{
  "method": "mae",
  "encoder_fused_qkv": true,
  "residual_init": "scaled_by_depth"
}
Rows from block 7 of the encoder of a small masked image model, named by matrix and row number. Rows with one number belong to one neuron. Each number is 128 + 32 x the weight over its row's rms, rounded and kept within 0 to 255. All counts start at 0.
After each neuron's rows are labels from the 100 images, of 14976, where the neuron reaches its highest value: "place" is the part of the image that holds the peak. Only what is clearly more common there than usual is listed. The data: photos of arthropod specimens (BIOSCAN-5M).
# fc1: MLP up (encoder.blocks.7.mlp.fc1.weight, 2048x512), inputs 407-443
# fc2: MLP down (encoder.blocks.7.mlp.fc2.weight, 512x2048, transposed), outputs 407-443

fc1.726 [156 100  88 177  99 132 137  97 122 111 136 106 124 101 123 115 167 138  94 162 112 152  66 168 144 147 105 141 111 119 150 102  92  90 165 120  71]
fc2.726 [135 129 118  96 137 167 188 125 106 137  97 145 122 142  90  69  86 139 156  90  69 131 151 112  91 168 162 153 113  79 146 106 176 135 121 165 102]
place: middle left

fc1.241 [127 109  84 125 153 120  89 151 136 165 149 122 114  99 114 150 113 190  51 115 189 182 103 153  86 183 132 111  55 161 128 137 107 147 136 182  94]
fc2.241 [178 117 122 157 120 165  98 106 137 165 123  91 140 164 111 137 103 147 205 141  80  70 157 162 116 130  59 146 179 128 109  98  85 134 120 104 119]
place: top right

fc1.89 [139 146 128 113 122 152 193 139 144 110  90 118 109 132 121 107 123 164 140 123 108 156 136  91 169 114 132 148 128 107 127 155 127 156  92 124 132]
fc2.89 [123 131  71 123 130 113  96 138  69 114 184  97 163 132 167 105 108 108  93 145 145 115 116 129 143 209 168 128 134 152  94 112 164 129 122 100 146]
place: centre; middle right

fc1.252 [135 144 131 147 166 186 133 136 109 152 186 192 109 132 181 123  99 166  47 150  87 171  98  88 100  54 165 130 104 121 126 120 139 140 145 212 134]
fc2.252 [ 70 140 109 113 115 151 136 167 124 116 130  89  88 100 193 148 146  91 162  92 105 144 149 145 120 169 100 154 101  96 115 156  93 110 102 132 117]
place: bottom right; bottom centre

fc1.408 [122 167 172 113 124 112 112 128 136 136 104 150 148  83 166 124 127 143 112 155 114  60 209 157 148 155 140  79 127 121 156  96 156  96 163 182  87]
fc2.408 [186 157 102 140 134 155 138  95 147 104 219  75 139 130 172 105 108  75 147 110 103 163 121 114  83 118 140 113 167  35  58 128 158 119  97 139 113]
place: centre

fc1.352 [124 121 130 101 184 119 122 133  79 143 146 100 168 143 134 137 100  93 100 134  85 167 123  87  74 110 175 170 117 133 145  83 146 170 129 215 140]
fc2.352 [203 139 166 121 121 161 136  99 194 101 126  71 165 136  91  89  45 182 115 159 175 138 105 140 160 125 143 100  99 135 105 137  70 100 126 100 104]
place: centre

fc1.508 [176 102  96 152  70 158 150 153 172 124 120 156  86 143 159 120 131 159 112 135  73  85 125  76 102 217 161 145 112  73 124 120 166 159 103 154  80]
fc2.508 [ 99 143 117 135 168 193 144 141 151 156 128  80 144 115  72 142  83 124 158 115 192 104 156 152  99  84 124 100 138 143 152  91  94  81 132  76  83]
place: middle left

fc1.764 [178 143 162  84  71  99  83 145 145 127 130 135 141 110 188 158 136 164 145  74  58 111 177 160 117 126 151  68 109 161 139 118 121 146 134 158 170]
fc2.764 [159 114  71  72 114 125 135 119 155 165  99 143 159  96 144 138 143 111 156 112 104  99 105 119 114 140  87 137 110 165 152 153 140 115 152  74 151]
place: bottom right

fc1.319 [ 82 142 171 144 114 144 138 140 113 145 108 100 191 157 133  95 172 124 135 163 145 138 110 138 138 120 100 123 119 139 123 222 109  99 127 136 114]
fc2.319 [ 81  80 104 188 105 158  95 170 184 119 195 169 143 137 143 141  83 167  95 158 122 107 133 114 121 147 131 138 119  92 173 128  89  72 176 115 119]
place: bottom left

fc1.652 [158  81 101  85  85 158 164 129 115  89 128  84  64 116  92 148  84  65  95  92 101  83 176 113 100 146 117  65  78  89 122 118 130 109 128 143 146]
fc2.652 [ 90 136  86 203 162  73 145 151 133 141  99 213 137 152 163 109 108 118 150 123 137 174 143 170 140  66 134 135 167 131 138  98 115  63  81 119 161]
place: bottom left

fc1.350 [108 110  68 117  82  48 127 139 107  97 135 132 177  20 174 118 129 143 163 162  92 132 155 134 151 126 115 126 119 163 132 156 132  97  82  93 116]
fc2.350 [107 124 140 152 134 105 109 102 115  70 139 151 142 133  58  49  59  50 120 151 161 143  53 124 124 102 105 127 151 100 158 142  60 104 161 141 106]
place: bottom left

fc1.588 [100 164 141 143 123 145 123 158  61 103  98 156 142 108 122 133 174 134 149 149  98 139 120 204 103 148 149 182 123 163 120 183 120 137 139 112 126]
fc2.588 [146 107 118  85  89  90 151 129 144  33 136  73 146 103 105 145 110  83 144  89 112 152 182  74 128  70 165  72 161  93 170  76 131 127 147 153  98]
place: bottom left

fc1.413 [ 88 110 147 141 143 116 109  76 125  96  71 141 143 132 142 108  94 149 140 144 178 177  94 115 148 123  89 124 106 116 143 151 118 112 144 127 155]
fc2.413 [131  89 174  93 129 139  89 155 101 150 131 113 114 121 163 123 107 166 108 141  79  87 142 117 103  91 197 142 128 121 153 151 129 144 142 125 123]
place: bottom left

fc1.379 [153 125 118 167 153 162 141  48 154 164  88 179 109 170 159 112  62 101 133 138  86 132  93 164  93  90 133 133 167 108 182 115 112 160 181 179  92]
fc2.379 [124 148  99  86 105 139  97 123 105 119 120  25 128  68  99 199 152 153 103  86 164 147 152 106  93 126 118  91  95 130 135 124 131 127  99 101 140]
place: top right

fc1.569 [ 97 120 123 129 123 106 129 133 151 131  75 135 126 147 136 102 144 146 140 109 173 122  54 110 112 117 152 148 167 126 136 133 122 131 110 184 118]
fc2.569 [128 109 188 153 113 177 125 133 127 121 137  96  94 114 142 135 117  77 141  93 110 112 159 177 135 117  82 140 129 168 115  46 131 177 235 102 140]
place: bottom left